Weights of a small image denoising autoencoder: 5.0 epochs.
Rows from block 7 of the encoder of a small image denoising autoencoder, named by matrix and row number. Each number is 500 + 40 x the weight over its row's rms, rounded and kept within 0 to 999. All counts start at 0. Numbers have three digits each.
After each channel's rows are labels from the 100 images, of 14976, where the channel reaches its highest value: "patch colour" is the nearest of a few named colours to the mean colour under the peak. Only what is clearly more common there than usual is listed. The data: regions of photos with short descriptions (Visual Genome).
# conv: pointwise conv (encoder.blocks.7.conv.weight, 512x512x1x1), inputs 206-308

conv.232:539464442487544520505522450487527516497485494504528454520429456500442510485486467418523476544490516496530489582533506526549470517506445552480553528463414486513469493447517521597472537504510526499544471496542485518458444343526512437442486518534453550585502510519478492477562484509518480518484528488463459500477
patch colour: red

conv.382:453520521525487502518543517532491521460468418523479542512502519531477476439459536551524527507399488535459464529409495536507437505492501506489451462496504430477472572509557528495508587504507460529443537434490497511472438574466502497514504449532519491510471472548454596509486555540525482512549548547544498432541
patch colour: blue

conv.73:545490503483430451451542490468524547503504541513517488551454430449489542408470521555514491485520443525488458501417433487519505455510455443511436509461563528489575463456540479447466545534491521495527490439483554421523507517516524456477555556552392496435534521398521379440594508489465592522461570417456413555466
patch colour: grey

conv.0:493486513485541502539545463476509493505507495504479466521539553505512498452529549517515466568537464486480455586468510479513530506507564470462472471476540659488450542564498501473491443514538493493533516457453498498471486602452508524455428548521472467434481473447486500557519525453569499558507512487513491475483
patch colour: grey

conv.60:507504545519532517535498461494554561521501515489474431472448571491520463516501503464483529510461413487478505544460491486559471514490479398470571517431599510463506508564460495516494517474565551566497496493491486477431485453525382491524476467479571456488480473447455476471538488487510461538461459573572536508539
patch colour: white

conv.357:529497516446486501500545350458502430537473481452504477474418544485467534523482521571435535338468472483502509531528485511516501538481544473540483526539441546460500492502476509532484482469485472528505510531453520504518465532501492582454459506557547464470488513492462449463550408562500420493505515545514443578525
patch colour: grey

conv.441:549484500462442537441490537485508424456529537500529536496480549525533528439498474488499455521489509447511536504463437519504469519499521516484537557421499544618445518487490506527550541448538475453365527527497548436480464583409489501448513548507485510538500517469432437481530502459497505497496478405540481427487
patch colour: blue

conv.118:494489512548508488501425537501395439442534561483505442514472511474474451562479577427516482518472538468491469540509451532520481491517390460512463510511515498572478610525469512463473582445548549492317462463460467504507500595518512506498513516502532458504489466465517525528475488534445435541537376475449443466561
patch colour: blue; cyan

conv.99:534504424479558416483472464482476500497471469483511514445466515467475529492556587445556546520506421441604548504547519465496518532516492503482566527489469465501521439472493495500478502557547418514457509557450506441549352434419489491506548446522499459551570473512478447489513483515507486486494502496533446500526
patch colour: pink

conv.252:484476450434541504511455443506535455534528525569483463510474473541535448497493452539500494451546473508538502448535509465484495488498475502465518517496492501504501635517499467563498485493525544498493453526485541602493473467536517487460461514479511455455486454480501515432440529496503492452473467542535568511498
patch colour: white

conv.449:554496475524442538563487402450426540487578528478441460433507483505487468513470429470536547433538467497505454543436507529530433464497577522476468485508497501496533371436489500547509527506488508508508521502455601577484568482501473490467489474489492491530601516530528499557533522501506480516456485518504454500483
patch colour: white

conv.314:560504450493469379503472567488514537558495492519473484517513519528503491499559447521496547453555461462550557438485431552482520537509557489531564506515488479425527476428465503501512484524566511523491554447572463558498530441544549498539418436484568449522488458539553466522510552553516493487484475504506510485501
patch colour: red

conv.419:495560545443508495500488502534469517522501479521517484571466391498418515552478521530478425620507543519598404457454474520445405438478555486506485542521459518508552612459451481494577464507445465482513502498506496405485578543486453465515507542424513494503495503455555486500509490538519544523442542491510469523506
patch colour: pink

conv.221:481482433478561498477491501516519507493502514479531537549529383507475526477470492609550473609476493505490483498486488535563430540474538504536509513500480507517545451495459490494497381500511422503433475536551469500496513445520528506514527480465463553503505468502543422535552531510566556502472482522441491504471
patch colour: grey

conv.104:508470486514515466458451538465480486463495521493480546500492473602544538544523506499513427519571588482465463555439490555514514504526527517487507500502463513498448531556460525510516472518540520568470491441488527585478484521494507492525501508542469479356481500495542502428507490534431454430598486502554521469585
patch colour: red

conv.392:407538529500485524492567559500514438477518447436529490483510530479491526555476473402564532511517407551523516525465559554490557505501537515482503522445556527506410496444473535504521477460517442541485501502409451498490431492522524512504508480413533493590483524545523570538458509559443537420526454486588520586487
patch colour: red

conv.443:519443571482542560414564543525526444526502455516404532498450486510598524541540493542499438571477429483524495509564531468501574513470512498525511572553532451471490466473505538510567546483545512509572493479504430572499460458480521479525469501482542551504499491495590502448483456475528502508516504559501546474580
patch colour: grey

conv.340:505528506528524532467477521486568491450468458505482499514516575487428522498524558487512566568503508401499513486480517502431469486501517532508468507526455518515465585527493497407502500508531530484420505487476509585466554724509471503530529461500421398505474541471528517498506499520483437467507492519530502439462
patch colour: blue

conv.211:539497498479560489453499449526527470501473570503472475499500455500538481441505526510541514490531525497528496472523527510543479440483468484455457515490490507378523474453516547482460466569470473508582533428547495473532537434518415492464510570476549516452510473444494488484550504500470525505571529482503555547529
patch colour: red

conv.391:423452517491478560492527638534562502517505524483494574479485513509467527499438537512451453502431490481526550468474454527527511505525476547520486513443540555440521484473524537516562432489513521514388508505520439511486480505595515477494522462497497525533502518531480503490540491496502514524490540513445584554498
patch colour: orange

conv.488:501490490514499533525584498516512491459490429480506514503497484519521481496499528418492450541531443461542518440504505466477496493483446430517490496557465493479515441442437457463495495401469500468403487511492493506529480557477554483476513483502489478530454546497482509483495477496544486500495473466512498505561
patch colour: red

conv.497:460503466553512493490527617468441502498484488515523465506555620523536532511452507534436498499484510500537488518445559504622518487481427504464481528521510483529514423587451458468540492440531450500351465502415497433468386570539552540469509523469510486536543492421499473473498511517495567521438464500599473522485
patch colour: blue; cyan

conv.429:506425497457528480524494506485470554562522530531481499500496606504509520497504449478488519501515494533507464563504480450539458490517437487514528532491472539465479593542477470559524476506515510528501452543452559435511491571464497493470496531580495486492435506519485509479438515539424569566481370516522474452550
patch colour: red

conv.287:518504481489540501523491534490455479465517493446466457481448554514548562505490562482490514518519434454536560484525514529549516528563551470514460561615506491431460450403491510531486444490497541491447535492461489486442503452524516511490502491495547501492532459468553516494486507587494484486487503548575535515507
patch colour: blue

conv.505:482484553557523470514497480498480402509500451487533422472503552520531535515505500498524525492560451515518485520521565383437509500537450505524481486476538532523487567506530545519531491427498513569549498567416465440468515497513501491503458532473518491522524517537486530549472546503491561413469450510596517476573
patch colour: red

conv.351:517517491444477458483538533498459518544524556549459521528505463515548515492509515541537464526518468538556449399462494470539516467556550466484480481447473512535524483568436520479443557465483433508445492542470498481553426540510519464572494486510533534610488542442533440533495540532462515475561486483498477483499
patch colour: red

conv.45:490478507503471516494563533575499492490470471491479538541447503470555539512496507457506437477503530542582509545407465499513503458506454416458488514459533460422549453580534454470531449561563530513509516471557468505485509470497527449489495509481484613493482505494557491414487432490468455421501499433491502518552
patch colour: red

conv.367:527539506449527497525510511482490529585522479563498511494540362466534489583495527474457452419532484469598480484516527488466501534535536472485540508547508462464455445475514532578429502499447567474528486536483563457461488540501504503555465487559531527476510506517475460473456520493500419478512466568480468495504
patch colour: red

conv.321:478459535561476484548499446500504467546494543559497522448500558497376525507421535462531552465515489478464491556503484478515488465508550524507560506510550495573521483530523513522447532489454463500428495477386477531518544484560511563521463524521465399602548489488513426446507481416502437503512503522604491477524
patch colour: blue

conv.384:492523534460478434474506487518482530526465489554556465575463530502588501482531537517503457528507453419495492509496493465537529550513516470520498469445484473447470501471470434507567493537448474410455489458522483538497522487500432521516602443461408487489467495505525509487481511465497558503518494548483516590550
patch colour: black

conv.283:471513479500532544518478417489472551545511490493470482547545606542425530516512475499525570491516402521469478472485467543526515467466448501440503576517492553495509380539536517473527494476504461467542523527537391515477539504487508474480519530515518530432504448491564450552424453465496568529570483534473503457450
patch colour: pink

conv.385:536468548472509541541515574489489449491504503530481439576484480502421513461515493463431565562503538449495512480451533487431494545480581516525482515539509489496491558493455474570517492500435505484504449488471571460491535507491498541522455485529566501501544469460495562500453458484428421526520568538485471519515
patch colour: grey

conv.71:403496416497564498474508474520452543504489461487474541518469467468545492549540500608480507474509550514502476497526454529481488542449461459583467531416514543489462548395511536487549483544539479504559508465577478465439493545480529468476493522462508556524495490557461457513439520495445593540488527449524567491460
patch colour: red

conv.492:551518464404504480492451470560423502529480469488484440497459489498496466479557503470498434505436559545552473442537520593524564497511412539533573511503475515450485506517515496502498449456466454623400528535544516472480448519473532468504495478504451479460437494496467518574531521596533482516486409517486464529453
patch colour: red

conv.215:493507525462531514721481546482502484467499526554525488568544468490436457465533523521564519566513484526457488542481565536520485474491546494430546503523506524570556495473487497588490453438462470521454495479449533553558454527489488514511432551464602482570511511554500443537473497516487413450591473509540492565533
patch colour: pink

conv.509:515529531501490475485473457478504465555488518504508445488538487510525472491440560690444491506516561497506440504453482459533516474498450471484599455493535514504322509548521490533469575551471506491528507480514510504441490546531524501499497511479539501504503531475568539506548467515580522513445493521486456437540
patch colour: blue

conv.218:510564498536509522505499441508530424531469493462396436481460517519478539476499473510495406526507461539495497437523509547514408465509446538507500512534492483532499452494500487505508493491465579514452478488455470505448469497521550445469489500492535489497487511526538530544475497520487480511474563522509527549452
patch colour: white

conv.273:532516496547622476411486453507483503518520398481515455483509498443486499521444490456486458478489493500453440515468499488559503502594530461514494521533452493498521397542517497544504486501488467539514547540527506492477535509562468576549536502589551471498479475492500516552508497500464495559495541505505463482479
patch colour: pink

conv.309:493498417421486529453524500536542460445504550461538526539481422483577486514480466579463467475540477540557492431526426460483487518493514484466549542524616468588503477483499463441584497497522471502547506521539523490564509565442444495475512460563571566488478468552466489517553510453535527562433507480429475515467
patch colour: red

conv.212:515502515471489524489511457471476555486469427434495526513539496550575502487472578512515493510524527477523544495560486491512516498464466521489505528479456542500414450466512471535471429468541565507501487478481512443558448505495522468492485488498563578486465503473563563518487488562537450398460510548516550531489
patch colour: black

conv.13:526473542429442422500528514490530461493506506529474501535524550501569436552528468598532449443545447524532492462509515458469524473497579453481618478406557445479499429546512480445560425595525422507482474532546517502491516649480499450501562513573470562534548506540492500507531478478476618458536505452547469451463
patch colour: grey

conv.510:484519460522495514480487440491511482541496434517560544444503471478517451456500430514492469521513553458483495511484514577492455503446432501571498487481490422516506640492576544501478477513582539448504487519507414525516617485486484501555511516527453487479498506474533425471508478516579495415542513530481442502472
patch colour: grey

conv.336:511499521476563546530458525457494449536510492513502467510503526462486541528501482660517529454526498556512472495545487529436472532487548466443428519488507500562457507482470540527528592562459497383475504411490511523459455448565487489491537540534569529503582517482521546542427539444503536429484503506483498511482
patch colour: blue

conv.310:459521568567547506472397417500537489458477506527506557521525569486470529493533508537482542440514516481426466504489483471481468503505598551513570511516509474507501634517479485540475533499515606499495493477516483567481497637487531517471493455485588493518459502517531511510425492483505393492485483520513522480466
patch colour: cyan

conv.394:471503440528521477470516503497567463578478428488508492506486525527400481503458496605489566523522519550510503513422614530458530521508538548452346566526445520550443461561533519525501545523517501467523510476504482521419547481474507521521561526489549510505572525479526468474505533409526516455490526503520499534464
patch colour: blue

conv.404:532521464440465495468522501499507529486529518464469503511516346514527524484468522497544505506450430504494498438424486498578492500489389458432496486420467533470499483531538482521544499503541512437500499490518525497498567475570585484548477595524561490386454521463549428561464468577499473589462586481462509544473
patch colour: orange

conv.10:493458428452562506519567528501494506577477493434507473543497476509595483490507472381524464517479492494500451509518418495494499543484430485499593499489494530477455472480515495509535512478504434484471538583456510351433521597464515515529481520466528486492511520518489459513496480602488455508537566454517494474512
patch colour: red

conv.451:523475491486542481517469448478547570578485527459496530473456419500538527477483479497488483438550481495532526446578506550507512421539523469486508491479476509453488498464393507509509541414573479522419482493566485405491463558521524509453493440538447474506481544495534571482494539461510539552473508491435429482487
patch colour: red

conv.24:497527541472480503469535486484502485475490535577533453530480561518491512522483513580524576467474461535432459510431576506407477521477489520516401503513484513587505479512440542487524569528509500477533512432456507545486493528507504522493524513503446558489521490450524510479501534492512504527443504489505543470485
patch colour: blue

conv.90:539530539546520481483456454520524427444495509554502538507562440538459427558534483554573518495475478518486491476488507540459511498526535526513434539534531486538490508497522530515537591512470500516572450445464488483425481578467547499447530535536541514455542472521510515514504553461538376482525535567494547541435
patch colour: grey

conv.22:435502445549478473476596487495527477466490520526495562499526455493514557544565496543496456453493416503586443437458476467485495503474440512492469496439502536501438464499517518451430514520553474464535501560473498472582475372493490502489511526561590489517555507525517498533532490484533499523464509461494539532443
patch colour: red

conv.462:486500531546507462557492422521510520506535458461514476505492591520453514480567503471573513420530529494497561458482428486542531547486536488491522462528503557553476509513559447477502556493535497506439512444488432494492480535491496455492496529475479499489463507433468504515527453424437458460464506441573591429482
patch colour: blue; black

conv.66:438572491543478487555483530493549429495468528540512485481524521516588554519538440461525460467555528453536466479456569504503483517493486574505549443557447530504436529510504531500505447522494422529493482460464500523520477516471491483546494557517580518496443479498523607471439437485519533505536465556559485481515
patch colour: pink

conv.43:413491472465460498468480518500471460482577520521515546465459422494553500524506482505566530571542486536501481541494498488469530465503573460550481484490462476561513400514506559522431510461553441471467477513413519363488550455464520522512424468479501443542510506421550457486559519557482536566618566510560503539533
patch colour: grey

conv.31:507497440486531521508454544466507509538478580480485568497502461509520556507531473446551492529529483505572479515510488526603534516514459453494518488590477498449531464508516467515513478531502556516426469555606554458563495514547458471481478545513477485564455492453464512551537479504456503535501435465442498560565
patch colour: red

conv.418:457532497460522501510484569469425502421467484501489545556460511533502520547562462522473496464534467489504543539457521498476484505485419450541490530533523496525508356501525454497477526562511497568487465496472479486527500489517559497583505484432465466533539528507445524404516490439454425487518483441495478503500
patch colour: pink; white

conv.453:526509558480487518529468503498507483386473460469493471463483560490505548464502534458501548493526523481501507533474517552496446497549550523514546528521537508476484578453511501528534516454507452452313524452506487519555599561508542519520489558533552532525538479528484476515502511524518497545520399521499466446500
patch colour: blue

conv.36:505496515470454503526434482477512552472490493495496549434519529480508463420451505595503496487527524493496545530489522425399513434488466488535495514493528482548528565552505511476463503522425523494475476530490495600431477484470509520472504473484495507531464517502488547506559489402477545529493531543534460485458
patch colour: cyan; blue

conv.134:510506471480502458462419490494515442498515505461502465484458487482519518405581539496512427551493536498489494525493417506476497514517598508505476517485581436524508534491516538504525544511530555445563484508533496591484502462447518484507564563558565499484484528456484477460547505494425436521540454494463529488484
patch colour: grey

conv.278:488461534423448487520540647519473466516548578403538565510525454405521466513474507493497533540572551526513454513453568479490516493603542510498493458520483571522470485485509519502500568468489508486467470504525512400524494508484563570450500504509466558521443536455511510479465506468544468603480462488497448529566
patch colour: white

conv.122:483505442501462465474584445531489530476507558523516412549516508477546532595467467607515490483483520441493535520487438554544467517489497530522460548521490531521418591553480449448480513456472551457483481471451568520541575545465506525536497541529433472509539518433561471496530570501472507471527503489498458428456
patch colour: blue

conv.110:465547485484487543527511498459577495515479469482503448494559561545473513502422523491505469498531482448456498511516403493521502553445449509498531454461471484433450475538464501559500492471523504477497515440488495525552515531505421453448538517542490504434455501490495460578477465433457468531532539501514534493407
patch colour: pink; white

conv.477:486472575516480483478530486475573458474520528568499499506490539557472514553413517530481477523470565443484546505451415499478456534466473471444568531543528475484586505532538533480520561566522494521473504530526495446477462488549544492487521551496500484525525505452465448548501529504505580408430531536500475467477
patch colour: pink

conv.290:575497550515481507553518573528493530404582477373501450465543549485496472539457491450485482499491490476487403498514459499546456497505555514502507433478455541476452401513524438509532495511504466540550489489532529472491529477465557465457479507467490545468520500471482532454409468533349509515521504513502572474465
patch colour: pink

conv.312:493501440558473551498471522517515511401514575427466529471464468538431564488537515505499554545416567509505515528518453552474508494497497485489451526479501506509489517534551489438530467529507457575435499538559506540540545477465507475488506520547476504549460514476444463468513529421573551507528454486419509472508
patch colour: red

conv.254:508462563478473533476518493510535415505505486506466481496508590473474546475544503460462543454557507486509518496523547454467462496530480505494506491519530545576502500528535501542478514481489515459382492528414507474565589437436526534544497540568452426513519492503481530516468497499479387576577509484504440473500
patch colour: blue

conv.95:507560470532475532449493514460519511572473531448508480522475534506520485472496464569495428519416576465525500551406481538505520507499485533520454512455496542535507518549506514511556459444551509487518529441510500509545556553491516476410494499488402430495529457536540469486458513484520516482473424429462481521452
patch colour: blue