{"model": "image denoising autoencoder", "dataset": "regions of photos with short descriptions (Visual Genome)", "train_examples": 203450, "image_size": 32, "crop_scale_min": 0.5, "horizontal_flip": true, "translate": 0.12, "rotation_deg": 10, "color_jitter": 0.2, "bottleneck": "denoising", "downsampling_factor": 8, "encoder_arch": "mobilenet_v1", "encoder_norm": "batchnorm", "encoder_activation": "relu", "encoder_depths": [2, 2, 2, 2], "encoder_kernel_size": 5, "encoder_stem": "deep", "encoder_widths": [96, 160, 288, 512], "loss": "mse", "latent_channels": 4, "decoder_norm": "batchnorm", "decoder_activation": "leaky_relu", "decoder_widths": [32, 64, 64, 64], "decoder_blocks_per_level": 1, "decoder_block": "basic", "decoder_dropout": 0.05, "decoder_attention": false, "decoder_upsampling": "transposed_conv", "init": "trunc_normal_002", "residual_init": "scaled_by_depth", "optimizer": "soap", "beta2": 0.99, "learning_rate": 0.0036, "beta1": 0.95, "shampoo_beta": 0.95, "eps": 1e-08, "precondition_frequency": 10, "max_precond_dim": 1024, "merge_dims": false, "one_sided": false, "adamw_lr_other_params": 0.0022, "max_grad_norm": 0.5, "max_steps": 8000, "batch_size": 128, "epochs": 5.0, "lr_schedule": "linear", "final_lr_fraction": 0.01, "warmup_steps": 240, "weight_decay": 0.3, "adamw_weight_decay_other_params": 0.01}
Rows from block 7 of the encoder, named by matrix and row number. Each number is 128 + 32 x the weight over its row's rms, rounded and kept within 0 to 255. All counts start at 0. After the name is the row's rms in percent of the matrix's.
# conv: pointwise conv (encoder.blocks.7.conv.weight, 512x512x1x1), inputs 412-511
conv.256 107 [ 90 124 114  87 141 180 168 153  94 152 105  45 120  68 113 148  76 143 128  97  91  70 108  83 121 125 130 118 135 145 168  91 157  90 139 140 118 181 126  84 119 126 114 102 217 143 227  95  36 194 123 135 134  89 180 107 151 162 147 109  81 165 204 134 133  50 174 140 112  92  35 158 121 124 113 132 127 132 133 147 103 122 183 105 108 121 111 111  83 174 137 106 109  79 131 111 105 144  99 182]
conv.257 085 [131  68 110 145 189  76 136 173 134 128 114 115  96  58 140 165 138  53 170 155 105 143 125  95 128  78 150 136  91 124  93 115 191 122 138 116 109 134 129 148 139 132 115 111  63 126 153 140 114 136 120 188 173 176  20 115 137 165 150 149 118 124 137 146 111  91 173 119 179  73 149 130 130 130 213 166 133 176 123 119 120 127 126  88  90 100 156 143 167  83  85 130 149 144 117 112 116 143  97 140]
conv.258 065 [ 95 148 107  69  75 126 101 145 132 123 128 123 117 100  77 118  93 137 176 112 114  75 134  80 144 121  96 144  84 129 134 155 109 136 118 126 165 129  91 133 205  99 126 159 185 168 127 117  76 111 109 151 206  54 163 135 128  88 117 100 156 125 208 127 138 123 138 117 134 100 149 127 149 164 198 110 165  71  62 127  87  85 221 211 126 120 125 129 117 138 201 143 113 155 101 181  75 146 118 151]
conv.259 109 [190 115  87 184 112  97 116 114 131 157 139 154 112  86  99 119 144 117 145 165 106 139 132 161  97 121 118 176  87 133 136 159 107 149 122 125 102  20 112 132 188 107 117 123 146 119 125 124  99 148 116 183 150 141 129 136 152  96 101  99 124 112 167 179 112  54 158  70  67 147 130 131 146 147 137 116 149 112 141 140 126  97 212 138 148 152 189 182 182 114 113 134 100  64 148 177  68 115 138 116]
conv.260 111 [140 155 107 149 132  95 132 137 139 128 113 139 136  72 125 108 115 108 125 118  79 140 114  47 116 142 141 130  69 142 155 151 120 101  81 142 149 129 113 156 133 128 123 132 137 136 138 117  86 155 130 153 187 123  56  62 104 166 116 125  88  98 130 101 165  72  23 118 196 102 139  85 119 183 120 104 123 125 155 124 146 115 133 109 182  98 255 118 156 125 133 126 125  83 187 127 159 144 128 143]
conv.261 115 [192 115  78 150 120 122 133 206 141 137 111 171  95 138 142 117 123  70 194 104  84 113 126 205  90 117 174 113 109 151  98 203  94 108 131 140  83 117 175  96  56 177 141 140  74 123 158 136  90 163 159 160 142  95  88 149 103 119  78 103 137 121 126 139 135  84 163 108 177 133  75 172 122 185 118 121 208 125 172 124 123 150 147  78 116 130  88 132 116 130 140 124 142 121 141 147 121  96 137 120]
conv.262 118 [100 189 139  86 124 153 149 100 118 149 184 106 148 132 128 133 143 109 149 105 127 133  97  45 121 109 144 114 162 107 154 141 115 135 145 155 118 102  92  97 144 150 144 146  94 134 101 114 149 135 146 138 106 147 111 143 120 100 124 109 127 230  69  62 122 128 155 147 157 235 223 125 128 110 146 141  65 128 133 159 125 122 138 165 160 122  78 150 150 153 131 127 137  96 102 111 192 144 133 144]
conv.263 105 [ 87  95 128 142  78 118 108  62 105  95  87 129 125 144 192 155 134 125 134 122 144 165 131 173 113 164 143  98 152 119  87 176 118 109 140 125 163 167 160  78 119 138 113 161 110 117 127 139  71 130  85 130  81 113 120 123 129 161  72 139  74 104  34 107 112  67  78 130  58 127 149 113 108 146  93  90 145 127 109 173 143 143 110  92 160 123 178 137  98 130 107 114 116 110 107 158 112  83 115  90]
conv.264 091 [100  29  62  97  55 148  87 141 102 143 113 108 141  81 136 119 127 120 129 185 160  62 118 135 109 122 128 158 113 141 166  73 128  86 160 132 156  86 140  81 126 142 136 115 152 147 123 196 144 120 125 158 113 151 164 133  98 133  97 107 110 127 133 175 148  89 146 127 116 119 111 124 144 140 165 180 114 142  26 101 116 130 183 113  99 138  38  96  88 130 126 163 168 180 182 159  50 121 122 152]
conv.265 113 [155 174  89 122 139 104 146  74 115 121 106 113  76 159 117  76 122 125 104 132  99 154 169  79 152 144 115 106 131 188 169 132 146 116 119 121 155 192 156 115 233 148 144 135 121 134 106 111 147 144 150 176 148 147 168 109 161 125 215 103 159 188 117  92 115 209 118 103 166 140 159 136 132 104 156 137 151 143 112  84 120 152  91 100 144 103 111 146 143 158 128 121 121 107 143 108  95 166 141 141]
conv.266 094 [104 125 116 149  71 143 118 126 113 130 148 100  84  84 158 194 118 143 119 133 132  88 135 176 120 159 113 128 135 136 122 189 120 133 133 118 106 152 133 116  33 107 104 171  77 100 194 102  93 189 128 113  93 131 170 161  92  91  92  91 113 140  92 115 145 156  92 113 116 114 182 135 126 193 171  59 141 120 122 191 157  86  65 135 147 139 126  93 118 103 114 120 130 184 126 191 144 136  73 180]
conv.267 115 [126 231 120 189 170 128 137 130 137  72 114 122 117 114 105 147 120 131 106 105 134 157 129 125 144 153 110 120 129 131 144  91 124  77 139 122 130 107 167 164 105 125 121 129 125 133 109 100 102  86 149 166 144 136 134 119 138 116 110 162 132 155   0 163  89  52 165 159 133 103 162 122 192 127 129 127 130 113 179 143 127 146  96 121 120 146  79 113 110  60 148 122  86 151 107 120  89 207 140 177]
conv.268 081 [119 144 141 130 182 193 156 147 123 114 125 161 127 139 147 101 150  93  90 112 185 150 146 140 158 140 101 156  91 143 141 105 127 119 110 145  76 143 118 122 113 114  98 122  97  63  90 152 189 184 145  98 171 135 137 135 137 178 121 125 164 167 114 143  91 118  97 114 129 142 109 141 198 118  36 124 143  57 107 126 119 127 116 173 108 102  77 115 162 148  96 146 139 124  74 133 154 139  95 148]
conv.269 098 [133 116 144  98 135 176  98 116 130 150 170 140 117 139  83 186 160 118 128 136 184 176 124  90 155 103 177 121 123 166 120 102  47 151 116 158 131 120 145 144 156 102 134 122  99 121 169 137 149  75 116 131 119  88 178 128 137 141 112 117 125 129 133 154 103 192 128  93  96 191  66 169 132 138 126 107 165  46 144  76  75  89 168 117 145 111  97 129 140 186 180 100  80 109 164 148  70  99  91 135]
conv.270 085 [ 97 132 199 178 154 164  95 138 119 101 126  86 161 118 173 131 213 159 142 127  87 113  74 136 142 104 122 136 150 125 106 137 155 152 150 101  90 119 151 173 174 137 124 164  23 179  94 185 148 134 116 128 119  84 115 225 132 153 144 144  70 147 136 168 140 152 125 133 142 121 134  80 172 144 150  70 174 115 140 153 113 115 178 111  87 115 132 118  86  92 174 107 122 143 137 133 136 119  86  99]
conv.271 110 [ 94 157  75  86 119 185 120 130 146  73 147 108  99  93 114 193 163 157  94 158 151 139  97 124  95 101 194 134 203  99 149  88  25 154 133 139 109 122 188 196 100 145 114 189  87 145 174 158 135 127 112 136 115 152 134 140 133 181  71 113 127 161 130 152 122 148 113  94 101 151  77 142 196 121 129 129 174 116 146 149 113 111 126 182  97 138 102 146 118 180 123 164 154  96 133 126 152 116 106 170]
conv.272 098 [172  72 173 127  85 114  98 144 111 180 152 133 146  94 123 117 154  57  88 106 143 120 100 136 106 120 151 162  99  69 143 121 125 163 110 119 130 129  94 163 104 157 152 149  87  64 224 149 156 190 141 115  92  98 147 141 165 175 136 105 148 116 101 147 164 131 110 139 118 150 171  69 195 103 136  83 106 110 127 155 161 158 164 138 103  63 163 105  89 146 149 145 156  89 124 151 255 146  99 118]
conv.273 055 [ 68 116 130 124 111 126 128 125 159 128 111 124 132 134 207 144 162  78 184 116 101 115 109 110 109 153 137 112 198  79 201 127 154 121  77  49  78 136 144 149 197 133 187 126 144 199 172 125 107 127  84 105 167  84 107 154 131 190 132  85 116  89  97 100 156 136 153  96 109 119 143 166 103 148 138 154 118 119 164 136 153 105 127 159 166 157 154 137 130  78 177 146 108 124 175 154 150 103 178 145]
conv.274 100 [166 159 130 124 126 169 181 156 161 145 123 135 115 101 127 100  99 129 179 148 161  85 140 103 111 138 138 124 121 156 114 144 127 133 168 121 111 127 107 137  82 172 114 126 227  96 140 169  66 135 156 126  71 103 151 150 169 123 105 130 156 110 158 151 127 146 127 156 151 108  72  92  98 111 139 129 136 118 130 150 129 108 150 129 157  94 169 116 184 109 186 154 143 140 169  67 112 163 147 164]
conv.275 112 [163  79 176  93 137 139 133 119 140 144 133 139  76 155 124  94 103  96  52 127 104  97 109 118 110 138 124 119 147 116  76  74 124 117 153 122 112 159 159 168 125 125 140 117 109  95 162  23  98  97 118  50 157  63  89 137 117 107 101 143 132 152 164 121 132 151 135 147 139 177  99 123  85 144 171 130 169 156 147 129 131  54  72  87 117 184 108 147 129 164 115 118 142  60 149 151 161 122 141  87]
conv.276 085 [146 123 140 153 124 162  83 141 131 114 142 114 175  84 105 110 135  96 105 120 118 142 131 160 104 117  75 162 143 178 150 110 160 109  96 122 124 141 122  95 124 154 142 163  47 118 122 215 127 112 105 150 131  87 140 173 105 128 129 183  88 118 156  87 149  82 167 134 153 163  64 111 117 193 134 147  94 158 149 159 104 113 135 103 197 143 222 111  92 120  50  97  76 133  93 120  94 121 166 135]
conv.277 118 [138 114 167 130 161 114  81 142 156 135 125 141  83 150 142 122 110 133 197 181 127 132 126 140  95 121 172 142 163 151 150 132 118 129 155 160 115 106 136 130  73 185 136 123 162 136 166 149  68 113 173 161 149 105 135 134 107 119  34 105 121 169 184 143 100 127 116 145 147  95  54  74 156 163 127 141 163 149 186 110 124 103 164 111 100  99 150 121 105 149 154  90 129 115 145 178 120 123 156 114]
conv.278 050 [124 137  50 150  95 125 130 147 150 120 157  99 184  94 173 134 112 104 109 148 131  98 175  89 114 193 125 162 142 188 178  99 112 152 136 177 121  94 157 122 108 117 149 163  74  86 138 150 111 166 166 144  80 106 129 120 174 123 117 103 149 131 122 146  77 109 137 125  99 120  84 105  78  97  95 132 111  88  91 152 144  98 150 127 188 131 142 106 139 111 157 139 124 121 120 152  99 109 130 140]
conv.279 096 [136 186 111 129  98 115 108 176 134 152 130 136 129 154 130 141 124 170 168 121 138 110 101 150 129 119 141  61 119 136 112  50 138  56 142 156 142 113 152 125 174 100 121 133 114 103 121 167 127 129 167 105 115 149 127 139 171 116 141 151 117 115   8 146 153  79 154 109 129 185 140 143 191 130 113 155 143 107 167  59 110 142 142 136  82 147  98  75 126 106  83 148 102 145 109 128 129 161 151 116]
conv.280 060 [160 148 153 116  84 138 108 162 124  98  78 115  86 198 103 131 165 131 108 133  99 117  84 151 189  69 108 148 137 121 109 128  95  79 119 106 120 156 100 158 129 136  82  84 116 151 122 103  96 138 214 108 137 154 144 153  24 108 146 152 150 114 166 144 124 144 109  86 133  90 143 117 168 116  75 132 143 122 175 149 189 103 121  83 100 140  66 135 152 170 144  55  39 114 119 159 130 113 135 123]
conv.281 057 [104 127 170 182 125 135  97  88 128 120 183 155 149 137 156 152 122 102 148  96 142  39 126 113 161  68 108 126  55 183 162 154 145  76 142 127 150 136 112 165 127 164  97 120 128 150 135 119 168 135 147 139 131 185 110 124 192 120 167 129 188 133 114 128 225 108 117 131 149 145 160 149 189  87 125 198 120 155 102  89 211 178  90 102  73 136 149 114 139 137 157 110 147 126 155 103 133 138 106 115]
conv.282 110 [ 85 139 164 101 129 107  97 186  69 155 165  97  90  78 153 101 152 148 158 137 113 121 116 100 181  95  96 125 139 166 110 177  91 106  99  70 111 113 173 186  90 132 167 116 196 151 164 165  90 114 145 117 118 103 223 123 123 159  74 104  96 147 133 182 176 146 148 134  61 129  57 112 136 150 101 154 142 168  98 162 136 109 152 115 106 157 167 151 184 159 109 200 159 159 127 114 110 151  76 131]
conv.283 071 [ 61 160 123 101 135 119  93 137 130 119 146 115  86 157 105 100 169 125 118 113 126  67  71 136  95 147 134  99 112 110  90 143 125 142 107 115 154 145 124 105 139 134 123 115 167 182 134  86 109 104 113 150 136 117 129 138  60  66 120 112 185  79 102 150 187 166  75  93 120  98 144  97 131 153 155 118 119  72 146  84 129 111 152 109 101 152 110 139 135 118  78  70 147 119 124 160 164  82  88 183]
conv.284 070 [156  80 109 136  86 115 110 141 127 114 130 103 169 104 187 122 155 156 124 160 111 155 128 115  95 152 147 137 209 140  90 135 141 105 122 115  79 114 191 129  59 120 153 149 208 148 192 131 128  86 113  91 118 127 179 167 115  69  81 126  78 152  68  85  90 125 104  52 123 111 130 125  90 180 103 140 112  83 154 147 130  84 151 120 130 124 134 131 142 102 189 122  87 183 168 181 123 152 135 131]
conv.285 076 [109 156 117 120 107 145 152 128 135 109 135 116 101  68 113 117  84  89 145 110 148 123 118 159 119  75 111 111 157  90 109 130 123 116 148 137 136 132 101 121 192 122 178 162 106  76  45 129 137 149 131 151 184  68 110  98 101 114 165 105  74  99 160 137 129 203 156 107 167 114 142 180 130 127 161  79 124 137 142  89 143 163  99 106 147  87 145  99  94 147 123 156  95 134  94 118 142 171 100 162]